python train.py --arch="vit" --model="sound classifier" --dataset="synthesized solo parts of chorales (CocoChorales)" --train_examples=39062 --time_shift_ms=100 --n_mels=64 --hop_length=320 --input="log_mel" --spec_augment=false --win_length=400 --targets=["instrument"] --num_classes=13 --norm="layernorm" --norm_position="pre" --activation="swiglu" --mlp_ratio=2.67 --head_dim=48 --fused_qkv=false --bias="none" --qk_norm=false --parallel_block=false --dropout=0.1 --inner_norm=false --patch_size=[16, 4] --layers=10 --width=256 --positions="sincos" --pooling="mean" --mixing="cutmix" --loss="cross_entropy" --init="xavier_uniform" --residual_init="scaled_by_depth" --optimizer="muon" --muon_scale="match_rms_adamw" --lr=0.0033 --momentum=0.9 --nesterov=true --orthogonalizer="polar_express" --adamw_lr_other_params=0.00077 --gradient_noise=0.3 --steps=22800 --batch_size=256 --epochs=149.4 --lr_schedule="cosine" --final_lr_fraction=0 --warmup_steps=1140 --weight_decay=0.06 --adamw_weight_decay_other_params=0
Rows from block 3, named by matrix and row number. Rows with one number belong to one attention dimension. Each number is 500 + 25 x the weight over the matrix's rms, rounded and kept within 0 to 999. All counts start at 0. Numbers have three digits each.
# q: attention query (model.blocks.3.attn.q.weight, 240x256), inputs 0-85
# k: attention key (model.blocks.3.attn.k.weight, 240x256), inputs 0-85
q.36:509483534570486509496493458532529515521468511477467477535464527450480468529522504471499529501482505502474463493485522486512506516546502452529535464480487478514484503530497496455504506526553504492514536445495526517482501495535510537488513515485491516481523475
k.36:475520490526552537499488502473535507488495509462477516520538475528486509508489536488472497521521482501462500474516491494490470508499530521501493485542533474546527473503490515514460483504528502489518490470495452453470522529460458533467458533503507476499501485
q.37:497561515447501520490479480453496518489525468462497536503484495520503475519490544494484506514520492479580452531510484533530562482505511542507470483567507509516445487488503505509489499465529454466469510533512518512527446489510516519521518497515542524509503523
k.37:487498494521487466504493512526509528466517510495535473511522495514453471536454452515480496475506505516477490494551508533492499463495511502499458501516500494542497538515502401514523550501489473520473474489502517499491466525488493527532486534504523502533442519
q.38:507478512516554518528532523512497470502535539514534479494478455547505486496522494554457519497532498510485476523500499488535506484521464543509551462541496481543525489492515533534504520506483482505519488533538504555511492511538499507454520524495523467478484507
k.38:500462516536558508503476531495504454512510485487475517494504529499500512445511506482455542534480480508462494502481499482518504533530463513517488516477460457467499474478471479513515495492501512493503528503505513506522505516421489489482494512524516456532514494
q.39:509487454504552494481516505534514473554501513514468497483513517488544510535540500480474493521546460522507489497485484481495466507488459518503472478484469500459488540503501537495514504489502497492468508453517481475503509508558492507446475455515525508486499478
k.39:493485512520492483456522500565459492498477478485470526489479491489511500496505521477511506506495518526541472469492531491532480527511522471532478469476475514475469512506519470498518476509469519515509469495494493485510523464479512514525492459503515503486516475
q.40:491516516514483532513528474524493455520503504530523516477499513508497494464519511522465490503511503531502520482470488554486472510476552472485468506541481511479501491481530483495485476466469510463472518523490475511509445532487504528453505475453477515509505520
k.40:501543493502518504499526466525479502546485511469516522521482510487507512461540489513479485531491518482492491464479495522514477488514494475491481518494500520536508482506509489525504461550514530486497444506464509471489483475488579478514514459508501530513531439
q.41:488497443420549475534502498445487478485462494475478494527471494491490501530504489490522498464482492500521524477472459462485511491488504492461501516507550491493520570501464499502508513496520507508496482493548510516502507510509480481508471458487491499507486503
k.41:497521485496485516472495498498458505510490485466502508453524498491515487534516457477462479524485499517503527524505485530537490519508516484497490470522521474461452535473448507455491489516562542488534527504507536457512523497467445501534476485542484528468495507
q.42:498490486513521499518526545531477511500478471521463527452489464495521486531522524477506520493484477537494496522457468500514532533497508488458457477514490499535514489508491458496525525456490516535472517471513488522482478520515564497488468458513469469486456509
k.42:494468514531529536524491490475490522471473540495513497459427500518505464456514548467453503513542484497540478441454500457512483465497492461520509493514508508496481454495487482513526432524503430517490493481511505503488486480459505478483474497486511463524484465
q.43:521510558496510496492568494493502486530513491488509468484493464526464513507484493505550485478510460511473522537508462500485478546513509491504474501576499511516496507488558479502483487468489474507506538484527526518474458491514517516480485468481475558526505472
k.43:527510466497535518493501524481491489480528499510528513534524519538522500504485532508486498477489472510545508504501474517492515550503485490465526501521477503490493450533495504451493495458488473519487471491480490493452516479462506527491504509489500514506550462
q.44:522515475538531519515571475524505490480528560507468509560526510472473507493476503519501493510499475530461519474543594496514483524506499521459486515463472498491450468490509475487471519502481502447490495504531491506473466426505499494514488477498503501503460517
k.44:509482466547538494488485507482536513502495491492490487516475497536514493477515546515519504497421510503475494500529434549503493542531517530555519525500426454522510468505482460532495530471456492476528462520485515545500438451514508447537497536490532567518533532
q.45:491538515554522527489533485496513547524511508527505509523508490501476484518473516536492506530526498491491517558490489484502534532556470535516535493494512505473539447510438477458463517471492510442479458476501484498495462522495507517506507504529525497459499507
k.45:500521519520468494481469490513477543511512534539480471525471487496492469502502514528514478533453516471498462563544473525519496528557485493565548513461533500591524455503478488508504487478455478493453495527454483581471512470510513514473507493507489542500506500
q.46:493520492507494544462500467536479485528475521540514526456502513462501516496498507496562495488476507508513559510489522508477489508556513523507519510484463513522557518483505491481503522492486434479517540505512546484482509493493512500518519450453516513463506488
k.46:492451531565553510466501511489468520498473525485529494504528467480463556476516465564521531516503500532478559517484477527515532468506538524512494515510513484489504471479515526491504505511494450498518502494483492553542514507489470477509486522517548461488560487
q.47:512492480483496517517491504486508461494496536487494522466469478485519531473464476518455520472460497453492506489505501500501552503515497524545455518525492482529528500517560570497459471550499500494563487504520515516543522507481506494515504464508493483482538466
k.47:484482458484523516513521464494505516494499500492499515481488483508542518490510474533474551452508526496492498494478520504468531531471480501509528518507482527541469470559487534494479447511533555508492510529549491498432515483474466541546506527474532484484492497
q.48:501523517481486519541523501493518503481517499451507494501507486498468447475497533494471511503502478468484475490469521542504537518484496480543491517526485501467498475529485459490532457522524512502535517496479508497488474516488475516509521492492498505509483499
k.48:482541485511517552457513501499476486494475481499464472512449530495512492458475532473494486471472482449479483482441486476486567539482463505474548492527515528518527491537489485488506483494490518484501461489509531518518481471473517542494486541556482501477504457
q.49:466512511505529453453516525445513503465482477527485462514479542496480562488476483468472501536518479512529453484547460483540500465483495493515486534503440508514499532525495451481526506502532517478490505498469456500530463469487505509536522517511496509470491526
k.49:489500466520518451513474549456491490505476466486548538530518480475528498509499544531469498511491509495493487526526463503504486560498496536534513495514527482522491476557500483492527486508481507453505519511529494485471470471476498473516483509548489484488519508
q.50:480524501508461561534511507504502478486483540523490555521471473535497462521501520505469555484502534510536476494460494435494515485510456527494525532522515490499527512495504519532502514465526483475473483501480531471505480468508540500501523517487483509529530502
k.50:549497517466522529536487481473511469481484527472505507504505506524515462525498527482527547525460533467498517500498491507494460497481500461511482506525495508485512500504483514495532525507503485457485500482522494553529476490452550509460498509513490513496559489
q.51:476468524487517484471494530529507476533508501476490518459528466551503477473515502496511482521515499501466522495484525519455513497472496468520518522501496433514531477538510503480450506531516494504504546480486475506513495491508499485498491507513512460483495523
k.51:480500481476495481510488458525481513490496504507475431462476507535529494464485494492521539522547479488487475465541521509502467452494519501481480494487530482552450560507493480550493524464505524509532497499462531514485517479486472520465477502470496529514504529
q.52:473521528499488536522516475487486459476500472495497532493543529519511539472510492497515531539531484522508527489509516539488487517521493525480484492508523526477503490476499478508508498491477500473494471520520488519494508493543508486471533509499512496520496537
k.52:490522468508512525459486508497486503492491464519466479499480539490510494469499489525503471546463486525574494505513503526540472527544535515511481473455509541443504515486488487486513451564506473498539500480493495477494494490463539487474525489497477542489488524
q.53:515515493497526502503478458542497527492500491408503450486504494520521519523495481463491509511489470492503495459513523542500531504519519536504515486482490503490505438490487489496500509453478525466518506515496513527452543528497510456535437537491460506485484501
k.53:442492532481499525481501452495491493501520520473449504507484504476487505507486490503491500498497463462490511466526507497471482510547522516512493546519480502487496528471515541513477478493486510467516491494478504477538499470500498505537492530503481528497509519
q.54:493482511488490510526533486521508474513491454505486502545480497514507499490490522500520528497524492518542485496536482488503532477506480529464484519509503459489504492518534459494468539477547497465500496466501469514539469524505510526510458498512497474512473481
k.54:482502522549508460445510514520456511499514503513471495551461471502529514478503507488481517471513487523497539526493472514463495491492514511512522489506486493475515488497477478474489504509535484467509472492490494531488458490491513513508492500529485505486531478
q.55:521433464561502476539463506497435524495508467478491526556497507488491498492525539489484544484511498518475529459489482479461506505444505498528506502491514523483529517508491497544462502493488476477507506530491497491509491511512460526495465530519480479478414460
k.55:511474470511515488521516487514480554485488524463492518500455509482522490520474522476498472500532510499468528450522488464507511502481488520540490535517529517547508500511523545495520558514516520521512495446535534519476510516504511526512515508479462498449519520
q.56:472496503544508499509525507480482519548554534466490504523494482477463521555562507494478530541500548493495492497508523450487539496471496451498491509496486492494447542506492490466525520495489509501463471531506509508489483465526525521492509501501499508514527482
k.56:492494507496485495527515497514478525453469555460461478462463487492494522518533549525520520471527485584512486501488526546524494492499519501481541540528523507547488500501517491458507479470540513501514464475499488516491481468508497495481502516493523515484514459
q.57:519447524469485458537487470458546496549490547506485473477492501539531502497512498479524555511507480518466473563483509498519485487503513492466494526511499482503532532518515484499494524518485489509499531482492520492520555490495490488508509536508496484480495535
k.57:498502508486477488468477482497498530483534546486486513531464521483505487532513504454474464521533523498514549475529482502492495476539507440528511534505460498480510509491475490479481505533489532532490493479535511527490540534504479506459507498479518498519509533
q.58:511506530511474516520497462499479503482486500528482452529479463485465505496483473517540490514488500489505508519537447516537476504494491487509492512511493475494481490470520489496537539527466489477487512507524472474503493485509510510539485479466525513493510521
k.58:507515512509515472487500496491530515505487547543496549531457505505502488450493525437530493487493514485524468506519511509538513558528530510521490475497539482523538532502489476544524501532528491500507520502480483484465493488507506511495534478517524511498478483
q.59:485510522469485522480484484485474491473497522499497505491507482468486540481434528533516517520495506487503552515457529486470527485456525517515519454464504495499507508483556558517538514453499482535523504535482521527544500522486465459502520560467504520479528518
k.59:428487452470481520487522475478501529497512507495524519528533502517506488467516535499512485490492450499437486524553545564534475487473477500523473507525540521496452534513490546488496454482509439528524515471499508440497530506485516454490450501439512515462489492
q.60:484495527490525490480461503519504484492534521508483498517492515513483492488534528463467498546495480480512439495528476429541457517486481514493496477474536501520477521530536470532515503502493522551507529540444526459476508493482487508483475493495510502476469533
k.60:503490494526507489475485496503500476526448492472483514492488484511455474484540541555504501509466459526493524493529521491519472493500468506527454526526498514532537489492515464476468521523470543542495507567479504486522477505483487465487473506471478501513518534
q.61:479503511447515526494475502505483530502468511477534508480469524480491487481519465522552473487496443513502461479453517497476493502511449490482507523517506542517539503491544489520482518471489498492500497521505498511491511477487460507469515477507480517488483515
k.61:539491492494474491472482496479498540461508521486517528495457533483526515442486503446528473523466508461438506516502498498507518468522508508499500467522450459472540545481509481506511534485473471505480538472506515502540554500505500514488489498501552479526455497
q.62:504496563510539526527508498512508498411497481450515549509516482505518521509463480542522500485457513486467535514542512457510521509510512528442491512465518488558555520496534528515502510474520543451519467443496500536525484523506515485494531423515458478519497511
k.62:492480549521522552493501477487499509498481517449498566497503486509492489465536502517454477492470492481471513511455514467527458507517490471531520480457476479473538455529499472532503501495529518445487506447484517495458464547498501440483519458494467508468463575
q.63:481479519494522491502452492532537501510480436494448493478495484472465514520476500492512508484518515487498495491499477514464499518512467540532469478525474513475479526540509464521490524500497492530501530515501503502495480514504494515508489524481485539516467498
k.63:471496526474494475472509481470495481460477524504518514478500487458469497499478496542537491516475542480521523459470487526503519502518486510492477484515484521470542541514524495471476487482494490478524487543474520525513489510498511473497537533487542470513493477
q.64:520513465522519486490517513488514460474474509575534495524509492478501549478510480489519480508529491520487530502519537513492507437469491544493545513522497514508445481509496539469513523478502497532493536536483504494454484520493517485527516536481539536541519494
k.64:507505475475517515533535497521523495487459524503531504514459500477525556476513473573511520511454542492507515504491438473466515483503509472502526511504497491517477527491509468471501500511484521485503554477490509497513478499481501536469510501522495487520505499
q.65:499524529511490480481489533516513477503512502513477477501485496483452504535524459495483480495483481483473515482494502496488470525505487512493520498480502467489531470471476473532466532507493479558534489535535512504508484500500510489488514455488525463494500502
k.65:457446544447456474498506517511477493488482457511489468525501442508489490500500467543454456516513511469502501504504456474503486496520462495516504515500519519533525480533485511491493482540521486491529496529502529509484459511495466503450460491502553517505445512
q.66:520493464523491492521525503508498455501488536533495545493451472480498498470495482446474473508474532505484482533481518477509523520472555506501527498529469485504474553516451457504493473475506517534508532539519533487500536498484491514549498513499479478459558511
k.66:495494519469474450471477495494490533492488535461525513522487474521463482509450544482473533464466582470512485496510504501472529527533473493504518518484523486540456494442554527493463514516502482532485507491446493493467530530489512516497485498523450461506521506
q.67:526476519533522450530475449482464493491463485484476511466467510447545509439517530469447489528516524499465478470504488527495504479486476539510480516497478502491533474530477523529471493490496461500483470500521492524523507485450487497551506500515500544511513459
k.67:481449496508472469499535482508467476489491469491487511506485534478535494487474534538524520511512538513475459502457455529460493500491472496521489486461466497519520467467459544515515526505454486500529508525515493491523513493466505511519556478501515505538487498
q.68:439542541494517494487549432457454489512512465497477513501534512496508491489526508534464505442489536520513496538502536416501500452537489471526514498446466530516514537478516513499490481491510477545520525488533559469507516528456503517542513519465484529510534496
k.68:468489480483463462481477486508488465475516545497501508501545499507511452485556483539476459520504511491473554487490509517491515514452521527502522525471494507483520397512533493516474515485520506527528482493550520477476539497465527485496498477541507472520511501
q.69:541511482475499477480525496523499500489497478486532531497477457494517460501496509503482532494503531539466460496489499532515511501478517466485498472487517508476456530520506511514447525486491527538514469472487492534538533454512489533508510513542501496557514530
k.69:509512448539475435507490503534458530503542542520466540470486486527533504509486457534518459485468537521465492497483459522541527551528505504534447530478512527499474514477464500487487482521496496505467516504472461498488495492457466528462467544492538488513464490
q.70:542489523551537495492504486491495503483573516488507463492509497538473504440509501508492510480502509519512457525487541512510510538505499509523486499530514518541498545517517488475515449457512533498495483464469493438495520499502498493511487536513503454505520460
k.70:492510498559496498485514475514496477463522496490552519504500502492517425497514496472504445476497496517542482486486540477481438515495503537523541501517494511518511504528529524499517479487541485492490503465523526556484551492474482521472511474503473516440529455
q.71:480473507551526446472444494510518477481476545495487534481468448501539490474504506525490518501416506532498471488545504500493514497488506502501524449494479527516560503484445507534536466510515501545496489459503493485476478501497470493518453501472524492515506504
k.71:536501539527451443503481480524491482470474507570471508505460484530491504491518490534500530500502477499497492523503485476510498498484530493508477509541517484482510513494495493501519482530459493487448535509388489482522519460517494453487512478538475484472546506
q.72:508471510481467505521488570474491492506551507528528500500490432517507516497490464546536506501491516454491512465493513534496481506442571518454517501488512522514498485499518477498464507546509533489490533461509485522486511527451526495517510506463548555470494474
k.72:520479486501535506473524524529508506493489460522523500541437504487494501504484530473513496466483490495477506513484536470505532556494560510500480472550485458554469519508479476490499527548508416527475509503471503499512524496540529453505508502532501506481515498
q.73:476528483498488464515496524454502484488517470524475463486455521500547481479498548502484509551513472491494490516519475532505454486523487479494525510486542498487496503564451535502503448510531505518497513492500531505505542480489489515481474523514488475497459483
k.73:509489485497510464497503495558541492494521475510483477521504483502477453555520509477493486469511512495529477526490503525494504501487503516490496511481524502492487507507486529491521472473493520520496506545507526529518495536563501510521445510505441520538515486
q.74:541524465494519508519549479499486467484508531500500466499479486498505502491502501522530520482525531534521523517497528477484493520488493499460451492503564491474523498485492519504507519500521447514492489492510497518510518464521472445500484518531520522509510485
k.74:508508522542501523529545519564516497497481525505491496462530498503535522516535493509462493482487518509487477515520450495485520502541469515495510487517462487473484517514517503524512528485468540491512490522552480467512471482517524532489432492525451525480482504
q.75:486503506527497528496514478519497487489487479487484472469501510502514497540499482449474451480481469467499473482514461475508487502538510480492496489493491493500501470510468536502531521528527459503504480461479486520517482467497494506509493464479462518552481520
k.75:493564479469481487465509506481508464469471467466513464496484523484491496499507534522490515511528528515523528497481512538492464496519511540500486475488508454498525523474489521538480459509508483477477482527528505483482472504460536504465536483502504520502525479
q.76:520469525516575488489482489524431504484485524559503546477528517475482501492529494458535556479492523487525517501502464454495486490447482512508522452487458541547534529493540496555490482530524533508459548485443490500519531507493485489466501497492474508470500496
k.76:538495486502468492519460481509528527515484482553517502499482497521506468458510526499479515514442497545493495519492522519508462545482515514502477455496489489516515506484475437531526519504511510512478517484453505501502485461492516510450462488515469462484472530
q.77:501473506447446478507497472504475491481508502505498500474497522514495485483537533479500531490551483522555470469497521516569516493511522533513533498507505516497533513476564539462498483469486468532463469458493517532483492522465523530485496535506486480492485488
k.77:489511473521487516521490474467537508501542494472510546513511507495479461486499535520525508495468494508462466491471535510496481481491539505549521516543503503488542520528527486493504499463478531498503512504540493496547512474515527487526509537518485478482524504
q.78:520523521530528487495490502477536507474513535508527466474526486534473509528508516494489502455461477479435520451515498539496503559455539496485488514477500549532480502517492449550497544477528461502504538502523471482521489513533510505478501483500505477499507485
k.78:466486528513501500497485489517468486495471524505496493451523475500509459527474513462462525482503513514500449527533482483505540518465588483535506542542517505539534516528498475504499541508498474530489504495501483486492496544440509533509477524462485489505540489
q.79:502489507490519491483482467482502529534486524502474495475486505513514542502507467457511545515531508494460461476461469469520509500491530483487494493480494555476504512518477487501488514479449532539489519510469439495449499522441481474492506526530486498556505498
k.79:518498485523476504492515518514555473502503479471490500493496577483491518506504492482497531466493519505563479462510538506484526492508520513478505439504522516504483490476478495449459519492457527497476472514505497513509482469455471488513483509488491477493535519
q.80:494508498464460514504476548526484510499449531503510501479546488519461524503499516544486523522496490505482482494464526480501511498496541465506518491500487560493527503518461497534508500435488540515475492511509509494517469492505487490469491509468498490491461506
k.80:515501547474555463550525508489512500494489535487572493455501519509487470462475482479472491463478516489524507496509507463552488499495461469498544502470510541503605543454480499469558493505490506493489506510540563492512487503564488495546499487517483516477473529
q.81:537462500528535507455520507543528504517485491510514488482515524489504506523491522489478493492509501513517508460465524550516467509523490488548504535481510509489505489470474520478495508527500547445507485484492484477494481475502488519525503487534531465528498483
k.81:508498536494493474518459486528463488516442524529534489474536475510512504470514492510457502491530508539469471494476480471486476524513504512484502528487483474466467466520478521503521506465553512441552457487547494483559445471499476528456497511465472489507485488
q.82:482555504503513523551481512499482511516533489532489464478490545493500492464537479528495542511494517475498492522518494475508518532484503544480470519479487522532488497509500490550476530461537472519539479463489475493468481421488510515528518477473526500504509481
k.82:561519533520494525482547496504496529536483532478508473507520507501493513449505455516472549492514486474485539506526508541492478482494497526506501495493489533547505482514514539527542526483488505507518470513497512457521530470501541474474506482455509493473485517
q.83:508473521515419474436480487517495477445529522499511526525497529536520511506487520471494499461475487521500491505447462517433522512504512494481498517510501492535530499503498486441464475548505573505512494529478506503505523528514438497508543502500509514472527512
k.83:506487453450480488481510551445505459476488470509492496462505505534476506508477432475487512454502488518483493526471479484492513497492544493451509542462488492464491488460496437495466487524500489491514491485528508475482514538484468536477464557506500474520528470
q.84:520507484501472516484506509491482508511495483500491484492515420548518492520529494467503492506489516473463472483481514505522494492478522479510505484475448508468457508481504507527488537515543507477533486484469482480495442492481436531535500523467468478529500522
k.84:488517505529498504486478515485439487488512517508469481540497500505476542511508444507510502477525520510501494531477434487519521490495578464487500518478487505503478476494499482478475536559511485500517510482488481479483481479530476481520477469547451499507479505
q.85:524532528521514446498495508517514483495481490482491542544517435494454491517494496500464497489427450498445500492503505493493500546457509471481484498481500498517516433484469489546483477501522455498487497500501495500504518529483472468491437499504530515496508516
k.85:528497461539480473469465555425481525435489510528451523499481520482533509494481544516498516467473532497551480479505478509508487447521481504519466501489467506500514475479454456526526530435545444494513506509470472518487483512494502507504568481535472524497466537
q.86:525516461479480489502489447497525499527479535480481510517522469512460493549500450522546475491508477491493488517511469490514476483525457499504507483466487492538490445503500492494479476505491493551530491505513534496481467512498482523446491511496474519570513532
k.86:506501495455536518505444509493460441533508488501448499501474519487497484544488496487498513505526474497528517511522496553512482515510513511493463486466523491480479499483482506495495507516511506506492477537509490476529492514480471497504515491507469452474472486
q.87:489508467480527501487481529510507510530512489519525518485463472486456500504489514532518503508476515474543483483505451556462512526475525499527436491494484451464463497494523506506470458534503508537545482495489514509498492489458491530496500494435481528548504496
k.87:470493474544537509488516468508507529491479517485517536544537507533521546492487498505484506521494491548517466504499476481499478473484491556485516508498480492468452508489479499470517469466456533498518528502441508526509490486505458487544502492480579507483473500
q.88:479499479506476498495477509508535483495530504481510482475507498490505528523487509491475492504508521502507548533505508498515455531529493472500541440536516481482492504508501536495476488509488500481454477495441520512514501468466436520473503474481537527505490484
k.88:493521488550500524523487440471528457500475530508468498461479463498483523516509511462532473471509519519473509536485513494480549498541441531542479511522518505477493484508494517511529523480512527535484485502485496493505503501521521501526502513533509516539498496
q.89:506489503500489496537485472528552559486515490524518507472463515498496503538473503488503466541543496474549477489495457533543490486475472492558522489510473529500462490498492503521445511454490517518510485476478516498500451518531509522499514566461480484487509520
k.89:524461491517531507532524528482481494533481501499512508500495498514463492515493516481525462525521541491512557447563501483499510507464462537506504459519457501516499472523558551526454517465485526492483486484515502460515478517497474499541511462478489467551524497
q.90:512494488483494513472490543505516482461468483520489528539471507525508546490484476502534529522494487554477536485510509503506485503492493472527501482478497473511459471489518506500528499480456517452495503458488501490503497478470495545449522495483564535488515516
k.90:509558499487515515534527506500470516474531519499559529522468511526529478500553516499530557458456514451542469524508523509499526527525511456495531432525485522563491524490465496509538499472516499463490502498469531491502478500501486516542495514468497486475512484
q.91:491528506485451491470459474507431517495496484544534487530479519532504501443464515513540462477494481485504534507525532506477466495543506469535509497506530548504488498530531478502493490517477494479500544502499484456495502477478487472483469481488533516503492548
k.91:488507494547484485500530520460510498471485482501549482493535518518513521530525535474438485537525517544522527488462533483490536502502500494505501524482530499513495526500537482547475543531533524491502499459513498524537504528545566469463474513488523480503509548
q.92:491473540487501511495510524515542515492483491529522477457495498503486517544499499516499445479505543480455492531482468458481477508472488490503475494551503517502500492517497516527489507500545504497491507455524422476516537512470486518516499547529529524493476460
k.92:492522533491500486498549515491541505551543551530479493515513484507481481472479492473500527523499513512483472497549510513567493448473517512480503503483504487539511483529449576553475506501523495525477517560485483483553528453474495521487492468503522502553529480
q.93:498503495558498512520505520521486489502481477482538508517531501507516453489523480515538497499536516516523497515524533494487480489517498506491507491464498482525515503477494491453500468512464488466521538459512511514510479483511476510514510466495505512492559528
k.93:520473518492494519477481520476434491504510513492493455494496515483468504468482533481532490502498496516512536480481519500514483544496558441475498491487496477513518479496471485515467505490514492504490467512477464524510492536497504503508500501503487521495512533
q.94:478480459479481519513491517487471515489489459521495508550535473464534537463479455485499468474480501492491468467476548493474490540476497484503505488499495507507505502536534495519473543511524489502528490472446517489512494470512455515495522520469485464514507502
k.94:489492494464531466496468501505505481468466533517487489542495485489522510509520511511497472474499494523505512484521556477504505536461511516491454517474479499490459518495534541500480519518499453547523520491463504457510462448474498493461504539535500502506506521
q.95:500508507540470535480486471526519491529522517517499528485460527495495479521522482517501477498558490465472496477556504484488496513461499483535499495536542472490484519521494495502473481473514505468456478498486511435490515531509506491516497522465502510499502457
k.95:485530504518522527521507500471494511553502504507479456477540534470448512544448515489537513477446465543493510539511524505495480468473506498526500473483456499479467494493485503555494486524550493464451500473522512535489465488481461515565496497493464524499493430
q.96:509509505486546464517502512483519492560491497447523461515489523479512498528502504498513500496521494465514540477530480544494521499544511517536500489480520487499465511529507518478456477500478557487516474509485520511512523461494486500507473494518496476500496505
k.96:502507562492483519526491511508503476494518529488445497456470476478488523507483505516442496499510537471490547562502526488507527485532531531520461529520518498489462486499474492458500466538482517526505512534497507484523529537488515490513513522488535502459503463
q.97:508504507549489541479507496539481520482500486508501516507506478487522494508500503497499485455519463551484518522498474509516493485437424490535471506457493476492495505482476497476482517468470538516520502536498449514480496545523502517491503500469476503559481503
k.97:521494509480479499492506497501512554484509475524512509494524513470544485542483482523519543507507479506502543496512512524529500487509504522486459466502491521531474458504501496526493475526513496532473503499498505494493508501533507474509505472462511483542533551
q.98:523499501508501490518489473480485552489471486483541454476524489489463477486490517478448473526588466484524461482468508538489533474560515534513509475522471478463495488474541508539482507492488517539524492480502484497540525478511487503486477540472497491478502482
k.98:453470475498519476497501451470591513494512510501461511504518517539515537498458492473488503456544482481476488513551525503502509493516507454556507502493548478414461530531521516491512483517502480534506527539469510496547537510525513480539515525520492512464492486
q.99:536487519501510480486485540513506520453560516538528498507468481505498507488485565549531524480498521481503429490531517466528489477504550499540500481499544497482492489506501505527524497514526477501466536514523496520502523522528499562522484513454480520500509524
k.99:497523522536488467506516529475444537482496476544483506533500519495527515458502523464521457490466475477525495502486486483494540517513499514526474487545526495544552522488489512499456533545501508532492561506456529484507513506525501508519505517546521470518490486
q.100:509551522450481500519463498541506481553513531467513527440543488540470539488505520490473494497454480531520483491461512493481488512462502502496538505478523482545475500484528541525497511484477511499500489501518489492495468511481517501528550503515488526488515538
k.100:479501468488501518507518540502499527491518523525543499513511512473504502494484510509520485493467505475536535496498464474512486518468505496464500533498478492503486486499476506538518527516498481545475544478512474527530492527499461517471543478504508507520489528
q.101:485493493476459515454502528472494505496490500496521507450531522520540543504545489519495491492532517461470520524533468496495534524504531518485470490489462499533471555487496523539506511500461481488497498460514526515512501501479510493489506452442499529489497538
k.101:498566532494495524492482504503522524511490498472493564480481521502539485535496504455533460506501520527495512496496478519471471559527480465469494521476523496527462508512510530523456477492490498539474509473493500512483472526553467489488473508520457485529519467
q.102:520524490512494458513534490511494507527507499511516481522498507498503529573458478515507488480521509512551502458511488513557496524506499493506516515439493476505447523462531566487449592500486478505550460503478478499470490491511488483497494484460501491540504522
k.102:497484493496482480541517493521483520515526510517535517465502466506487523571518471517506502501527530505513515498517471501500512520479520541495526486493463508441520491480540487500516540538505477496496474540464478466540471469542524459504547516475498485565486543
q.103:551493509492507488480517497513450489537513504525534479504504517530488470442475463473456504485520493482489533475523528514509489476481475509495526461503514519504495530532494511478539480486497513499485484498509529490518510505514510462499541520513535504503477510
k.103:464459496512524495474480481475472493506485497470472485528535517502501507502505499557451485445520505476505485495502487465483538517527495475499449538480445543482503527491507537488490457501518492510502479479503515544549524472524510476484479491530454528513496452
q.104:515530455529497491500495495523510488486453468485482504509474489506487499486502489523512509524519490533436505530486474483471469483436515491475508499447481483493510443491488508522515526516477475486521498485499478518515462464462488520517491452514549493514516513
k.104:470555528490507497523428501459536517471497557485494508523483487513527512491512487493515466537482508490513481506505469475505502483484509454459553533519453503494520491480489494524488548463567477530516485464499514536506449467507474517510486465499486517520516513
q.105:484464529494494525495516475523477504503481507497527457472508519544481502529512487512513500464483459551494492573552503569465492457532512527500476492484504472508495523471548486478455464536494510532510511471524500540489541479539494474500492505504461511507487513
k.105:492470471510542544497471507514506474493513482557543467493519513523561498457520505452538477518493494459482500465471521529526512521440504472509519520559498472509520533495517540558490498520487521478502462519452506494499493489476497496508557485515537482494488514
q.106:567451533491486471483503489501463518483502521504508515529506492492485497476492455510500523522515436492517478507507483457543523531524477488471498506483525470489508536484501555521504510507512546495501511500553512497471516477487511503492451488513512478506532515
k.106:508507501527523509441493511489501485501500538466476508492526459523517477534528512480494541490552494498499477496496480453512507489561507514505507488498502485509505525471497480484526472526515492539481515493489529497490515502475494506507518521518463480475490483
q.107:550499492510519587496534520465466477515527485534498512460456478496511485500548479500505484542456502497522521493493506511496505538476522487486493491462508473478448544511519490495489464470455468519487508489509531527494492507508528515523472448462456540498475483
k.107:474447520534467527512530546500505528521538487473512528516544508542488518513483523501462503525488508488516488492454472539480470504495498502508499503480458544513465449514490503481468504561502513521561502494508538524508466461509512537540498532468472496508468517
q.108:461490541502475559475517531485498503522537517478468486480478499476514504554468523502509492508513480469497529491476520537501482490524486487522514517507503495507494511495488486507483479482543479504501490505516498463519512489479451545510521509514512535531476533
k.108:546446544504448504566495506482517463490522465510512482495470495485495481495559496518505492515487469469494492509473497499474486500532535478524502495482524482497488486521464494514527513486488467459522501458488473530494506522515526482506530508532509545484516487